Weights of a small image diffusion model.
Model: 48-pixel images, arch dit, norm layernorm, activation gelu, width 256.
Data: trained on retinal OCT scans (Kermany 2017), 98430 training examples, 21.6 epochs.
Rows from block 3 of a small image diffusion model, named by matrix and row number. Rows with one number belong to one neuron. Each number is 128 + 32 x the weight over its row's rms, rounded and kept within 0 to 255. All counts start at 0. Numbers have three digits each.
Before each neuron's rows are labels from the 100 images, of 14848 (inputs lightly noised), where the neuron reaches its highest value: "patch colour" is the nearest of a few named colours to the mean colour under the peak. Only what is clearly more common there than usual is listed. The data: retinal OCT scans (Kermany 2017).
# fc1: MLP up (model.blocks.3.mlp.fc1.weight, 1024x256), inputs 172-214
# fc2: MLP down (model.blocks.3.mlp.fc2.weight, 256x1024, transposed), outputs 172-214

patch colour: grey
fc1.313:162148103118139136141144160130131043106150052158119130161084136102185141139102134117172094133131096136071178118134123133162131152
fc2.313:116134138135165108154112123041106136111126096177097124074098166136132128110149098137118134133145108155149152143121149050147121182

patch colour: white
fc1.531:128124099104097089112157100135134105105148088176121163158087112095175108072178138115110125101176140129139155125127160173121130170
fc2.531:098065159119126126195013129107169121188151076127114109117123147137175163169092144150142149167105087138155144088167139150113153170

patch colour: white
fc1.198:128127194204144155126086125157144117124138184103125209137083108096138175132144133117162094112144153099138150139141152141135156154
fc2.198:143173090132099125120142148066085137174158204118136101139126166083150082179121127093119111063137158148133182101147154158154150060

patch colour: white
fc1.731:103064132136144124136115149115189149129120198087086105117105172149033151157156156128153158127200107113118145128128117138158146136
fc2.731:074107106121093155150165098086144141113179107131125111098127143117038194121128108115181128094074124122088087109143141110132158097

patch colour: white
fc1.35:167160142135070129187112114142155127113219120140084180100027075149119148146076160170132138099111100120176084147155145166111085121
fc2.35:174130125110118099152119164107115153181175123132106115108135130143115115150113146140136107104167176139025201123112107126111165126

patch colour: grey
fc1.325:129221122121125158106182154142101132123120119151157053199169116173139131118151139063142114113134084197157058103165152170172152125
fc2.325:132165184106154147141172156072160216103108094151139084127051162151121179088169130141139065142115072147070101127152131112081098184

patch colour: grey
fc1.347:125162112133180104111076132183132162080109088201145138095103078090161097236101123137059145141134115104091173078125159136123144096
fc2.347:110134138122111111117131188206111145127115104133089085171199075114084141151115102083086109137136096114119126183123085071130097098

patch colour: white
fc1.689:109111131101118171089112181097055149106204123092144161143119129139131169171117073136133085156117154159147100140104134105089165153
fc2.689:137180126148209119097155076081047161113166131091098136135104139139125162166110093100094139126157130145148088142124115143155080095

patch colour: grey
fc1.599:189145124167136135128159119135149118125126087106063159123117128131091144110144132140099127087140152138157141075121097138067143139
fc2.599:122138143126182131115104147146119167078079131076081124068163154135142116141095169118150127129110105072208157109112127142080158105

patch colour: white
fc1.45:110111145110162106189106120167133125154136114142140098137135101147121150131175147174125151087091050082138141125177170131153156118
fc2.45:177114165142154155183191120094177136090158078108191132138027091110104130126145125164159092118124121173112122145122081130127146147

patch colour: grey
fc1.324:006151095140093181123169118125160116146115144161176133089137144044167114094122083108167102145159099146117100110150081132136144134
fc2.324:036146150094158119130082101167136096161133109187144018174094109137093146082082170132151143087105125106109176150078115143112146138

patch colour: grey
fc1.128:080135102131118132172133175140157175150069196152144114118084144139141133087159097150190162173103173135076125172190147076094175130
fc2.128:118089105123175086095125151182134095166131126117141112119115155159139078170091131125122147089134065140176156120115095222196069122

patch colour: grey
fc1.364:076119172104161164136105158073088157167126109110145123152127147159098118106131088148102139061209135149110147124181132078094185119
fc2.364:051156115135143114143156116091113138157147134168169103156122161140095159098118208135141099168062152141150097138143135214147132206

patch colour: white
fc1.631:138110113123108101139125164173116124132139134155139125141138150143153140140174114102134147133166088108141151116130131141111168170
fc2.631:125110117144139143150122078123144113147115128150130113056135160107108127164101111118140121153157167125125134139140098175125112162

patch colour: white
fc1.445:185173127166079150106190105105147104124121172110165121168079101101108146134130105170132105185146131128140107121125067117086169153
fc2.445:191098113160128114121071075077116101164098091141151147084108104168127096153112147107108121100113169143135144120121073149156143137