Weights of a small image diffusion model.
Training: muon at rate 0.013, batches of 256.
Rows from block 2 of a small image diffusion model, named by matrix and row number. Rows with one number belong to one neuron. Each number is 500 + 40 x the weight over its row's rms, rounded and kept within 0 to 999. All counts start at 0. Numbers have three digits each. After the name is the row's rms in percent of the matrix's.
After each neuron's rows are labels from the 100 images, of 14848 (inputs lightly noised), where the neuron reaches its highest value: "responds to" is what is common among them. Only what is clearly more common there than usual is listed. The data: retinal OCT scans (Kermany 2017).
# fc1: MLP up (model.blocks.2.mlp.fc1.weight, 1024x256), inputs 172-255
# fc2: MLP down (model.blocks.2.mlp.fc2.weight, 256x1024, transposed), outputs 172-255

fc1.766 102:448571445488468510447504507554470491462506456439483485447428538522533456589535529539471486437571486545546537562491491543528528509499546481425443491473517470562435512517516525552502514568469526537552448470522510499507501502530506509503513506500478510476
fc2.766 111:512450548507457550497440496509453582556548521560458513554478613503503564508494586506397498485462481519512460478430501465521443539495474446498507503509522520559498511512493538565507467503553477477485426447462466544445488534489515486465625457492500457499
responds to: finding: diabetic macular edema

fc1.129 121:471500495514504470509495497526500439501458464486523443476498472522500496527463531514492522498481477454470423536446457539452532520487504462476473438505528526487484510501516526514540474494505455517535489558460544399524497527509565461483501502485498561454
fc2.129 097:523454530531496459527447478490461492516553506502507489464450503510479449489513462483483472520491507461491436501518520569490503526559489536492448487457491434520539573481485617482456449446477538486516481538584501480483553580468495487431520499493507492537
responds to: finding: choroidal neovascularization; finding: diabetic macular edema

fc1.198 080:480572498465483535522482518509469440527435554489621490478485497449497457561521391504486461551503475491546496571476515454484462546476405515466507536558501459502518420500492511501531539465496532476509514482481499482490503554483483493487476456498566527502
fc2.198 083:486516546464503399521492539531504520567522532464573497526516468490452504506426474537503459546476511516508510513461429501538475451547529595513532551434484595468491454499475464459532448514511480517474492541472552524518629426505508488473463462450590465453
responds to: finding: diabetic macular edema

fc1.177 122:520431502495508459496511542496457460542394510504492634557512505423510573483534597538552554472499533463495474471501507508467524496606451437517473552460576476486522527501527410534521526518505491510508533516409451517485440513567501473533528508485511458509
fc2.177 112:540432483538467467501455490494487490511518471502471429483451493526504459433499523519506448515509552484475510513505502517491444480416530559443525483557538482533529558501511409497487500454495510474497463529433501487550543433546512482545444405544507500439
responds to: finding: diabetic macular edema

fc1.511 088:566415432482554555493516545452505428553393489538487453561472445488555419520498507506460561470547487452518525466491472487483485510521498443480494461514458492489521407495417568524503523447478449460515546546492583515517483562543512518472538534477487507566
fc2.511 090:475467576635532483550522443432487529517489488527524577418463537520431595556450521568530560476544432518476527521530555460498525462417504424517433527449436452534550461489531517538559541464537469515522496558547432559516465466561484442456503495489458494497
responds to: finding: choroidal neovascularization

fc1.356 101:495539419527535491455466567516559452537437477480510515527466472579459539526537447524483499426504521464582545474446508497452499524478514447448515471466463588575503533448504446454538545443395510487514527587557505535573489487462477508492491436487474534397
fc2.356 114:455499457519454462515542453453448511506437560493481509460404473441468542484422585523444533446453490423537442504474482454528423464504497473507492497490494386470434456497599534503467506563397464535519568504435508487470566458515487478515569488529470517635
responds to: finding: normal

fc1.602 091:576486488512430441533508523513413410463486554479522557491585501551574527517514459431522550508479491493469473473519555464514599521470495479519571507478496499482537504530541515479505454518477474484438589502431501526404479553470532504450470487509536515501
fc2.602 098:485472543486543557505467516460477530489490476496489548518408524522524557510468492517507567532421509481521499501550475470535550501496434535502475488510522524504527520531549482459538573536463498457498459531503484509470457474507534469496523509484518475459
responds to: finding: choroidal neovascularization

fc1.614 097:584589493499512511456528546440498398458549559503488538506561493472501475466477457527513464529563526530607472487574520528504517508540530454526484539451502467458515497488394473535441517455525520514436524520514562467513505548538443388525465491489493526520
fc2.614 102:485482559537522463527497435444553499544518437426449489547442415538479542521501496465489486595495457459455496515546487523486572519466491477434534492517531586580440470507537463510465536502492492476512513531544557488527498411522482475525506472550504462515
responds to: finding: diabetic macular edema

fc1.734 104:502507487533528512522499525546486508441483523566466521563421517512553598515541510504521484522442525465441526496521517511459500486478503417531435497488571490440463507470468507396513443483539549542451516499515563475529474513510481471504484554565453522479
fc2.734 101:396455523584566556502499437495505512514451509516506465432516508489495441493482435464478579537494487482494513477516518471493559479531461568494520498510511454552529523499577504430526474489576409545505409516554432538447506454480505491495554627518504426516
responds to: finding: diabetic macular edema

fc1.274 094:493479529502421546517537502507531510534540469547503509463460568536462434517564459525541517514464547513537491521451453527452497486493551529555448458535523488556512522463569487469449508447517514581475472438527540575455475442464575576520509527429504539514
fc2.274 098:487491478558471496431501500493469529532474475499477499452484509452449511524502505465473523507518509505552473494429496580506468558498474490384576533477524575527513499507433477514532516517488467511543454522492509521435558588486458519545493497496468517511
responds to: finding: diabetic macular edema

fc1.569 097:492481438527511488493529535434484531547440488507499520529419458675515436496473507537498591486485533501460574532499454529548481586546480539501536432486483530472461481474509461499570473538509459495518516467536522393462557514527545493503511448491489490491
fc2.569 089:506537513465571495550496513454601431543516468523526503474529534524493513534531487523447500483478509537564487477485514425472450439450549532531470538520495517457528497530492501521525525525508488494539437521510508467391463438493517482468518464499494554482
responds to: finding: diabetic macular edema

fc1.145 108:465484581445517492541505508479412479508534476470502507480469501585484515557411488500494495457500462610577400530467497483479402481502477486470494538517464480534496464501500479465545438513464514501497488499484485478488493468556599508485496511514555492510
fc2.145 097:545461488383503493447469540491506511480522490534510497514565497414461476549463468539461457427479464504522457506505521523510424508505519502518545517464486532425463461520537410491491551525493476489503522457517468463450531523517561467482481486538480482485
responds to: finding: diabetic macular edema

fc1.663 099:500373470429540475458535431528505425544446489531489483519485484542462502559474536428483517463512522496586460550539368530461467502541487480553504501490540437443516504444467543573395465532452482485517522603460525563476487499520479520531454509467511558507
fc2.663 091:439473506543489494508436444400494483487450477582493462441444539561474545517484616529485436502469447483506565518466420467524458491477549517601383581496503462601543408462518527512478562554483507538517519524511466522583574486521507485460575562507513568525
responds to: finding: diabetic macular edema

fc1.143 120:521520528549520474512493462539414532548472515417467469477498520500410514540473579480492447510546513467447516500458465553522518463545522466517446522462506471537528486397483464459489530524391545469484466458451503528402449477553501470496491411479508485522
fc2.143 117:531497436506544477491461409545550539525455469557530489564455519511573470554476594437511458438477509526542468471534555470475482478487461445453434549540515484534500437557526507479473513544542491393482452534510483503479551451454508505503557431474509500501
responds to: finding: normal

fc1.197 096:473501550502438497480550522580416518433506571529504462454547464454558482502451501524467457470529511493505468533455574521531560512546468492523447501543453516487495512480500487506566474566440480485583477470497527520435498507504508562480486533572453505477
fc2.197 105:511441526465504430468537494493473423531533495566476545509459534457495461541464459528514481458556434549490527501523410458552534434434488571426506526455533502438499513538515506454495484531356527524502560508534510466499525565470482536524490532454458477499
responds to: finding: diabetic macular edema

fc1.651 134:485496528441501512495470437525540510497471550458538508476511470467482516510509634525524503560550446503460557509414567518514519528493480469407480531469520525525554529409466498544537501570369539467496482561473488529549523494479533580512504534527503581463
fc2.651 124:504492470514452467456494529484548561460517487507496533505484464490478511478449496504437523468474495443544538511548472422492504521515461556508452524370514416419477569515532496518556496485550494529512547580384517541518508532530462464496496470497480501546
responds to: finding: normal

fc1.2 096:502499524524571466481465465440496462569467485436514435560445484537512541423501482415498449522502539581465538449498481481553525509488561463556455507542499486586504434511446478512552458435461535508448472531509507498458530549470473466524468462515480465496
fc2.2 100:562600559510471535498484419559459521420534527465530478496535486508509525507478456528555466495498504482520525501440541498474563570508491467483465503490494477482534489513544501407522495506496531471481446449442546501452473510512520430435454479479475462481
responds to: finding: normal

fc1.314 098:476521514441487493519559454470528536453587509512426527499481438547496493515504516525458523512491446618458449468472542500457550482435472451453523510519531506494532485473525462501561495492504459528510442518528471535501537528545550495472499524584586502551
fc2.314 093:473549470482554484506534526515479406496478484483443425558507585485475547461463530504513482473524444549577550492464481516470473496534474501467467549512556423563455443607516493512559446434508593515486547568406432434480471503587549482444503487485545443496
responds to: finding: diabetic macular edema

fc1.13 122:475508512500459469428487489525538465478469505460522467506437436521465545553514503485500472532576500552451524408454506530518510566540577527488517437550426482471492520486464472521450506536534489562535479480482464471479458516533426513533543481588549501498
fc2.13 130:489450449434509485427499449552514537464498510507492526467496504505493528511542456545506477437463523509506513486495490463486525463466525470492487486536500520386506511471468454485477542470486521410549517492584552510512445430498569406487535453538512497541
responds to: finding: diabetic macular edema

fc1.482 092:545523500577564532473484451517488437485536526490412460492362483508542497439479491493516533510485479515455502548429557469497439511540499481528517507528490532546397441497526541503463472474561454524536451553505533533520534505505461433534572443527573536565
fc2.482 088:436504511475492484453514454504451579567463480472519483438639585568557480476560522500506504556503513456517473507448503537469427485457500447529489501492482508487559506504531520513608612490544504475539527466444469561485447547554547432511458504524545515439
responds to: finding: choroidal neovascularization

fc1.149 095:495481493464460535478531502584483522527528495506445464519464383485499441525493437551502570442520508522555546489544492467471516420440497522470585525573560488566471427488492620515525528561564522442464530485543535582476480487510533486509514454384521497492
fc2.149 093:483461496515553443473551439562490477534532525528423448500444520550505474502504442460482518438532468515480500477486507596499453532504472473510506499488535506501481440543537589450550447537536453417467474558485497487520560568494438485573528502430509527505
responds to: finding: choroidal neovascularization

fc1.561 104:443506512486480500530463520505449511511477527454472529543486514694451512530526540528508529474491557517496513428551487438548603492467502483501502486540474470525506450508533510522459449503512468519487544511538450494520520483532491530481518568528527462506
fc2.561 101:523515549480476509538459490507479408537551525479514448455453524574488508529472597491461523489442503496479525487595488552472419552559532496526482493438531543452471457474575500587450506438495519533473485534498515504455410499475495497483550514533500507493
responds to: finding: choroidal neovascularization; finding: diabetic macular edema

fc1.689 103:469471485524562481506564519482530525465452586492535483506451495458518573498594484369508539502533481434452555546529465452536488504536524459538449455509472518507516566489533540511502460521407534477509496581544549471544572489533490471490464499509467483492
fc2.689 089:581546500598509452500602488510547476441481550541465455401516549450517503507396486487524486533559516529502462507492599464532516522540483541501479470513500475520542525474489565538443594514532490479491481488427481438578429511531544568527402393566462474479
responds to: finding: choroidal neovascularization

fc1.260 132:525484462438490485509512499496570495500511488518509535488517472509511493525467497515499515539511467411550513394486478521460565489532527556466488474491510531549511495540534477507450480498526498509569501473460427514493464528524472535502469522459517468516
fc2.260 101:488485500497453479570516514549651438571545471525451587525471522543539440511546546494515551540461562526458572507496484491521452440502452513467533479506480372428488497448505452460410546417486507455496556454563490483505510479544521491488511533522500467551
responds to: finding: diabetic macular edema

fc1.529 125:482507586562569516516516462492519506481543490475507490525529529493546505454523532561543527452465558553530513446537451522498463508516481494512511453522469503460482525538548432440532477430535451513515529425473510500502568551465440516573480448521460514461
fc2.529 116:418488511563516547485495428486557549496584580541427454490472490446578484490496519475545456440467446506477435501497538533516508469487460479475405533503503453513561472430573478502500510455439529466515515546518497478463434554423514487611583519546507510496
responds to: finding: diabetic macular edema

fc1.362 103:572447478453489507519505539468512464536500525519439554503487467515546566551472580488426467516479513493452564465517517507440440478555547472471553513460531487463469510463492553503503489503504517525506496529522470461471451495511491553483518534512448509426
fc2.362 116:496486524458443543479579501462495486510498485556466537482520523478489521546490540501472546576466492569505523503636565528499473498427374500515380461509498490460579544503446477496515540482476474534457558502498452510439507494502523520549513458459495525465
responds to: finding: choroidal neovascularization

fc1.351 102:488456547466442499535511549503568516466452478492519499534494414514424504493461506492535477513496511548553531500534383519479474509462487472532580469484526444468515470397587501497467478623446507512485456401494495564454459480546481497537482480468506503508
fc2.351 104:461489475496519511565472395435436505526467515522500544433412481447469500504516546510446454464515586506468504524502464465467475487539521472468477492433496486572472510505465566452550528564498498483467516632450528527415525514505493587578485520430515462481
responds to: finding: normal

fc1.404 148:489487508535458482495495526502580491481454518505521509497520496484482556578483503529515459557507501536543475503536516525431413520528481450457493474507561460496502493484467441486569523430567516543462472509514414498500506508567588485512542492421424461504
fc2.404 123:479522481499524493563464551500500449533478491467488517557552515531422488504568502523481557486579563540512456505490492511467524520508509471496412521500486523623466482515540578498506493520506526368491535509539454498456482465502524401573589510451474472454
responds to: finding: diabetic macular edema

fc1.304 094:508512506529475477496524559512568500467494545508493449537494502505506584531473579534501507560559498480518538589402507498492470514475501398530505499444467463549497527369427483498502508484535436515575436448484481556509541522480397500492475458467470509458
fc2.304 095:452452480552441521510421449489482506472501526550468519500495559511496442509530558504570481500555431509521462469395503448502533498534485406449463530507486527435403562628445520468488460547537526460511567516478504534487535483489479492549482544432501485512
responds to: finding: diabetic macular edema

fc1.742 119:498573553512486445520486550452438523464516518481475520449475503512466478483516551529505509428522497495463429452437531516492537516536480412530519508527467483460525457432520487462521596552494478538492436517465576500534487537457497476526531442531570508412
fc2.742 120:538467477477479516491464542496596450493501499539544529565492544525461528515563511500456418415526488503506481528526496503460503513591559486442579470505483517449504488514526491504473501539420487500498493414575555471487485506444496502556536457543505446474
responds to: finding: normal

fc1.585 076:451508506499445497534528503460461503519567496537480514551542391519473503399482539568463462406509512550521559469491539500466458505593474462509553554492494535524541541554599424505513486470552470528471430486556484476465538412503536581460439560488490481484
fc2.585 078:455446559523501519502466416496468536477499433507531490469436520497545550472513497526621448500447518469485477510572533473549476504433494470494492531456499497491549455532562514520526471521497421490493503510503493513543486475471497518438515440447534461508
responds to: finding: normal

fc1.567 094:442526538507555453492496548551558523447444511459555473519451519582495533537571440521523496543458522515501480530521497481482541592473505557488486426403516490578525426435422542545519478538494401547569510497424474572515540521506466499478462501495489523443
fc2.567 097:550523558571434504545478552489528408478580512419531546509420466498484507522495424399514520500453475490525426505456532534527420515583511509470455488603514471508470437585470497504436489540477590536572470390525527527496436486465496530504487482543525554523
responds to: finding: diabetic macular edema

fc1.577 121:505529518482484508487523560463554422456531478547565432497470503520499438599457493550477517542491594521525505520514532509515470505515479522481558518448470432431445482484469464459473492539509516496514515483478454438572484566560450501468498519484515521496
fc2.577 114:512478533471456527578500509528542548514486465436400514527486456514491556529477472542489493453512447473490551473595497506478507498468459494570561530516492577496481464491554445470489509538472525486513540523507481572522523449515550449500437530529508482496
responds to: finding: diabetic macular edema

fc1.505 106:505525513475522505495542502537515483433457495538454574520479481594441544538504485488459482460429554524461542490541435483530531596466433499529518535513514473597496486531478490501437470423473505480482484528521426548539537494578490505491508446492421502442
fc2.505 101:508506578513455556424496466511461540476536471451512544496554467459522477500455439504513453478478512547578447483449462498548533499558532502453466555528526491455518470430511494527503541460499516507496502524436591486509421516572506462528455496413461484478
responds to: finding: choroidal neovascularization; finding: diabetic macular edema

fc1.761 115:476492474544498522541519475487493435489553492526490523550474481568488566516524476484524483576587513478485482451545525522544563544498507463417453489481519530484510485514457529445470430554533505546480512453492581472551511486501482584503467497568411508588
fc2.761 124:524473428562472503450508488483503450466531488470476514472542497504537487526481497528505513497580484501393566493435524505520496433542524471446587520514482566555561514504569568469564529595475545524501511569533500505452514559538436506533569442508490460456
responds to: finding: diabetic macular edema

fc1.347 112:523501472543466527501501564511499482533493487482583528513504533444513477549438512520538495480562448487455466475474481535483538597538562461484465473457461515557509525514472472479449447449505498531499467451471479529499575527520440526538526515541420473481
fc2.347 103:488445566481503506496518456510510497474527525488518505389501509527536518512537489464520504535526486495510502497457501527508518472528534489483489491544495480499494487467446436491531479419487525441470509536623497519464498473503449454491524491549512510593
responds to: finding: diabetic macular edema

fc1.79 107:438449556465476520461529573469520501499500538512453541444534519465450471469557522482520552511488455459527494522508467528427467454524471547460469525458547493492507504492522513517528419464517500577488542492572579499523464487517517576547534467453530530462
fc2.79 104:544584493543553525523513517477481470483477516569469598583470457449518477475455443496546422454534540525505519478462462443553503521550466466560556508523496471497502564501553486630472471429504483497497507511496536511524533552518469486513527572456468567481
responds to: finding: diabetic macular edema

fc1.103 102:487468500497497472489516487473530453518503450548493493561574496530505493498490535460514602484476436545430495525448473521470507462600507489508489517494547511481513531471467544529375487531494512498463482463503515490561426426466509563500460541500463501444
fc2.103 097:459503467473507490452519468547479527447462434519476510447439490504485538498472475460502528611482509431527523522424423525524449507428577484536557470427487588503493504510412565528522576443480489515545506505439500457507503525460475485509501519516537526490
responds to: finding: diabetic macular edema

fc1.502 095:474462559429577490448539527576528537572383514571489484518522540502439446568468474480515526500531510498540502474508533504512563461509509470477549519509479584536449480517506456472491545474529507563523485462563490554495404485466454500515509510497464466469
fc2.502 095:552535444449462455507545468555494463442502467514508531472431461545495534511518476553560468586505546477485444505588492486497509494515490441472459514434513429523518565473470504529496457480529522547527505536478514493493535576464499518506502516526470432537
responds to: finding: normal

fc1.76 149:515510411406547472492549537493543467512527531522475555467505499508479469515458520515497532483522480429623467510469498509463508537587502524468465498537491491531478489547536497536565464553454497525534550550487540453512563540533506554512401514534408492523
fc2.76 163:451502579513517483538524421491520463524490493480465474475509523486505515519460453497482478513559521485531498494516505539431525445507507546532489498505496421479492516477445446484448431512506545479489626564583474482503533472527511429541575546535518536461
responds to: finding: diabetic macular edema

fc1.394 083:521525480455481528509489443576456462542446444443506464536458439515470474527431564518505432468546541578545563550572494542523543511478519456491490496547512487453480447386504495470463481513494523504508486516486452583469484529567592455504493476411482553559
fc2.394 091:541475549486542512510474512537509511469472528494492458511434522533550504535493596505489482433434431519453511454487496537485505465525448480458420543406496481526467488570465527413522466530562450454502410545549542548506552433522491528580524501479473518469
responds to: finding: normal

fc1.610 098:432485409505474480541524516542485464548571520463460441615514515458512477468485445510547546523502509422514480535494468536440450424469550495467420548500516445560582450496476512571429501465557499546501460499470519521544494546470554550535515481498544510480
fc2.610 090:515446522505473505529477499556530515561456475519450475537451465495525495529488471578561453512465528496588481501525545486533524523470437554512553527541530487502425524508502497489449449426542494520499553471534440536506492468429526485538503570529553473520
responds to: finding: diabetic macular edema

fc1.308 111:497537536471452504436508521548589473533567440507498584514552460449523536535510531473443492492568515527487536463445474518473463457497530526496464496494475441552488509477556470496501482489526506526472490485500583496509480503500410498529502506557466570491
fc2.308 111:530508553533501506510522491489565605482511435550478462449468544544486490505514510508475496473539521519501534490536527502503503424523494488487586529547487491468498503477531434466540514442535470518459576510492527501505607505490493497576491566471540612520
responds to: finding: choroidal neovascularization

fc1.264 085:510536519445519576523543554471481502458512426457566521492517524418492532453512517489489503573538519557479546463512486535606581455493527524503413532522513506551470507543522462581520575541426531454449475433542455494524593505473561502448512472524408501458
fc2.264 082:481541534516513420497551437456537550527479423502469468529524444505549503487445431493467559521532453457483499437489477491568529520517495625524557498536499476512556555467535441468499493533495469469481565531463508488433460453419497421462469502528474470565
responds to: finding: normal

fc1.92 136:509498444352520502467467519489457485506534483494466512498501443408466529534473512525498498448488489464508506492520500487492501543492500405496508583513490523515500485489587493465360476483504470477508484503503435630529484505520533472495517526529612497493
fc2.92 097:495492521488543548516447520542551475451541555518514533527478551422542458467567498495460484448456427485500542500538513581537575459508544581527506486477474451479471448478577479603373536458508519487513456530488490471556492440562580509569502530376542527553
responds to: finding: choroidal neovascularization

fc1.215 095:447543475516524521506466581507476567499533542521526553489515500483524508534576492485471525502473477543496529549561448484489551526525569471533477423461515539496385534506448523420480491462497546557469468525548547507486462506533477506509497385437528515480
fc2.215 094:514527542546493571502447425492461465477499507586548523434450501551462496491468437497471561476451541551457515528571539545483500515455471488512524521560484503523613495499515525424507544508484472560513547457524514521591531474506544566515495489507466506439
responds to: finding: choroidal neovascularization

fc1.494 110:460550563557547529510456537489438491497485508468516488526491454448435439517468478469445510513461516488462491492503483556506519517467484449631485466537484500488498471434522469597501505565446525573542527425467535548522540534553468485514508539536471521501
fc2.494 095:414529481503515443488520524456567537491601482526504503485434583498472459460495469487473529551522518457442532477395505485528519468553543500446526501501502533470441566507513458561559541585461479621484467571523543531501598527511580456573466459479566456519
responds to: finding: normal

fc1.588 089:396494492488500534488537474482482530514486517513442452510526462505572519490476445446453554550471597463491542439424503520509507552500519477487417464513494464466519439508445511548511486484492553568553467546478512489581523488541471441531526516583472488556
fc2.588 091:540571493512498445533486532531470544466484497491452463471448507502593464516535480521497577553460439534526507508504507519515495517541444546523483474491495502510471493460550546461507522454503502578484563440539524545504507515532459439538504508492476505481
responds to: finding: normal

fc1.72 122:528529454471534457538449465539481513442487530513519502462522487510520537513486532501486448511447503482513520511447463526598523524443500425539516463490500400466521527488525541462484478442577501524436477513488551492508520540486462448537461551620534524520
fc2.72 152:478523506467453500610469484496499522502496503492485486523571575499491527540516447532504623496533523531499550499569531503565491392546536430529539550471511531485489567525494518524364499468445500512527445426448444518516468475465569519540507460573485543467
responds to: finding: normal

fc1.107 099:463558464544466512473456588577595498493467501489459526547505516460518544574489502489471519473490523523483471534472484469500476486573411550494468531436520531521490423480533542460501451400557571493489467525535558510528543518546459453506575511496503543512
fc2.107 101:489456515469496514495481419543521508524505481440481459510479444370495463512521475454523518492510460531584449528532426539542501483430551564525529524620513480467459430476470514496416534499536420536484517497449545486451539482508509454500602597501515549519
responds to: finding: diabetic macular edema

fc1.169 113:507463482550489535471489461509516537520511522460493456535450509564476439507545518503556442405424519522458506500464471488500443521549467477414498592485513527481536466536549498449549488495521504517460529408544505483454498465461507526555545517451406562507
fc2.169 113:498495489535479485518495478458463447540537532526495518527511508481425547564458562495496443550494370500593498500509511488533545467436491519528482492460480531509515479508406511487487601464492516541478549576532437488453444543413472400527448524472484581550
responds to: finding: diabetic macular edema

fc1.48 088:528435554532498478512473479495463554554439494444539589539476496471439484480486509471499544485535473569493495660426476480448449525503492378509520523508521560439508436487524579538576473513486448450530514544537450565514543437465486565522533479483473453561
fc2.48 089:428505507496513535561454467496519485514594532484487576517500457534525519495637497503578575503456416487520524510502552473494546503533494468451523474455528489457451511561548567488553468478528531488546445496458542456533501543476473527489475551468519499469
responds to: finding: diabetic macular edema

fc1.270 099:418461485542492541497484493487703481484440531555539491538512526533509461462546492540498502511501497461448513492522527474473476483578484558545586493468519501508472511478580531462461527523479525492507488493488520472497457523460411517450510503476438432554
fc2.270 092:529472537620517509526554438523595529475434457574582534544481442567572491511554485493478520502484542484501453546542454550579475567472479498479443494506523506535510489531558504503507480475531515449513546447479504533530529499467406495460462453547494540470
responds to: finding: choroidal neovascularization; finding: diabetic macular edema

fc1.84 121:364501476522438475538554530532521488500497526533554481495484414513548533541449508475473474539558525422525583514501557531497447520514492513507477581496543542500517541507522572490496520522526519440483431478486386468455474540504494505521542478464470551497
fc2.84 119:545545464482471455502533473536575564473489489474514546413542491502511502494505536562532460493470493522635504489517492518517577508494500509594439483453479464480448560501508527454495439398545522454470611536440448465509534567461526451528468579524528445509
responds to: finding: normal

fc1.757 098:424646476534501506454495505580466506463449499484488524474519412502424470481479493486524484463566435468418519496447527567524511498537543484466533471531479481471476470453578507528514510537553472499489531463509497534476529476436454523518514468464551556423
fc2.757 092:490533540466536501463485590467595481545529467496534531492538595458511467492555539474582534470497509537541505516539443517488472474473563512523527533538456498410486451551524478511535466598467475434474476498542488472505506497497520465559583426517506494524
responds to: finding: normal

fc1.352 111:523521495548445470471514532505485486537522499477480534574438471555512493540491425503461503508514555465574494477379483523505526523476505439516538471505492436561525530478502470607463475516509494509472499478520467472510510495476491520531530464455549510438
fc2.352 115:495479396462512449520490522478497553486506470553528391479414437470492521485494524443510491494488555543612517494539466489464474429458508562515527452430487453426375475488490501471517488507534485504485500521414496473565528514400514592562448513496522462485
responds to: finding: normal

fc1.593 097:493436423461491487457480498498502509445569578437449506550526514529519533554471535502476504443486487507528423544488517521505537494525512426463467510514473502521547482495531471472469453482431524498475483544456498463480515472565489495536466553586464497478
fc2.593 097:546485526473533539499490587547492492534489601510409530545510497485507489474471447477536519512584531495533525506518497567507422519478474560448502470507476479424504608511507438571473479526411480523480495493570460455464511495525517495554529539528502531476
responds to: finding: diabetic macular edema

fc1.644 092:516464523472462503523472527516577526518589539545490552492438496417497503476456520553504487539504418480500513554503510488491471530432489450429442460543555489514535489462546490490439605482476517454498477487474420501466449520470460575469558485517560492529
fc2.644 102:486503534548573570485557531518458477437529500466537564476514530492464546518488441530478561529547448538433523487542571507523538471475443488502540482466520491505508467584523535507484465456549453499482547450461465527449507484475528484402539541507463532473
responds to: finding: normal

fc1.399 079:496551450508465550503537491506508553560509464576465451421442533508475506532490455427490537490452478495570472486529460528547478437454453470516474497517543525513482534416525555490512460467594501492451455517519528545596475563507505562487511543516468580538
fc2.399 083:475569546455614434522552475499505495468459511530558424526549499425457456512491531497525514546500536459446489500525524558459418531488524472517511440526539447509503500535538507518509475544468544506486556541498415506534476465544507475509474487473493524510
responds to: finding: normal

fc1.621 098:449533496500513431482502501543535541480484539469562543532552509500508449527500551502479451460527561500457563504463526466457561438571506566490437485489541453468531535524523474556446469548464460424457479500483466553490556458495374469517519471523429424499
fc2.621 085:573463555560411519491482550531480413436494477467568474437480507534523505508529559457502475476516504504538476507462471527498483554450477500457560438544476500518444525458522451537486550505467553465485591445565516501527452619485446488492475480532433471468
responds to: finding: diabetic macular edema

fc1.739 108:510468474426431449533490508500471552440473454514456509492526413433455498509507552490526526497546490467530559481479420503500500453490554484459574485490506576469463459475513526481495447501544525520482462536510479502563462461523500458513528486503478578553
fc2.739 110:470506456482478485505503427489486599425519500455466465534483506535564495516431476528558547504550462467442492496549442491490445546542467538478487486443496412471530523471541490454527496488455529482513473545442520523505462476429480496593470496463500461483
responds to: finding: normal

fc1.75 100:537516560525460505459501537484504505493584521518452493554542491493544427457495531490492483517527505465518453499508524480472524529377516464555488553426540517515487516421525512499508480464526534480513533501502549496478515541549508527483442455536466459506
fc2.75 098:447588498467554454477506463513605519490496512386468510492429453494532486511543530563510476564531552460523483519486440452482461469556515419530560497578471406481452483474507424479496414481499468510531501512557477551483498387522518457545493579543473497415
responds to: finding: diabetic macular edema

fc1.575 091:522585526437471530546528501497487475551596512464558462480448578415520500459531549518504584429546474477542478541433505526473471479497531510506534533392468513547527519453502568549517468534553550473497481474527493478501545567517485463488456511458524485601
fc2.575 089:445481489510450514508479465458538534491489558452563488450565520473508478523498468475520566480442488484460510500370452505509414479485504500512448396577466510482502527504505474493534514488552499517509463577515533405581548486533487500506444476539539493516
responds to: finding: diabetic macular edema

fc1.81 109:537509523474492475526475536560490491446462468482466493535571471501470517542479507489507512566511466544516369600521497490494564477552495517524485407504409520488498465484514519527425480492489502489594492469494506382490532532540407529476484516542574493492
fc2.81 106:478434524508481390482435501579473500484477489506448510449464489505443532517452473482494431516509512484494486426514480466525532445462523474496527480535558567472513494517560547510485469486468476476516449489520460509476463419552481436449476504448555503481
responds to: finding: choroidal neovascularization; finding: diabetic macular edema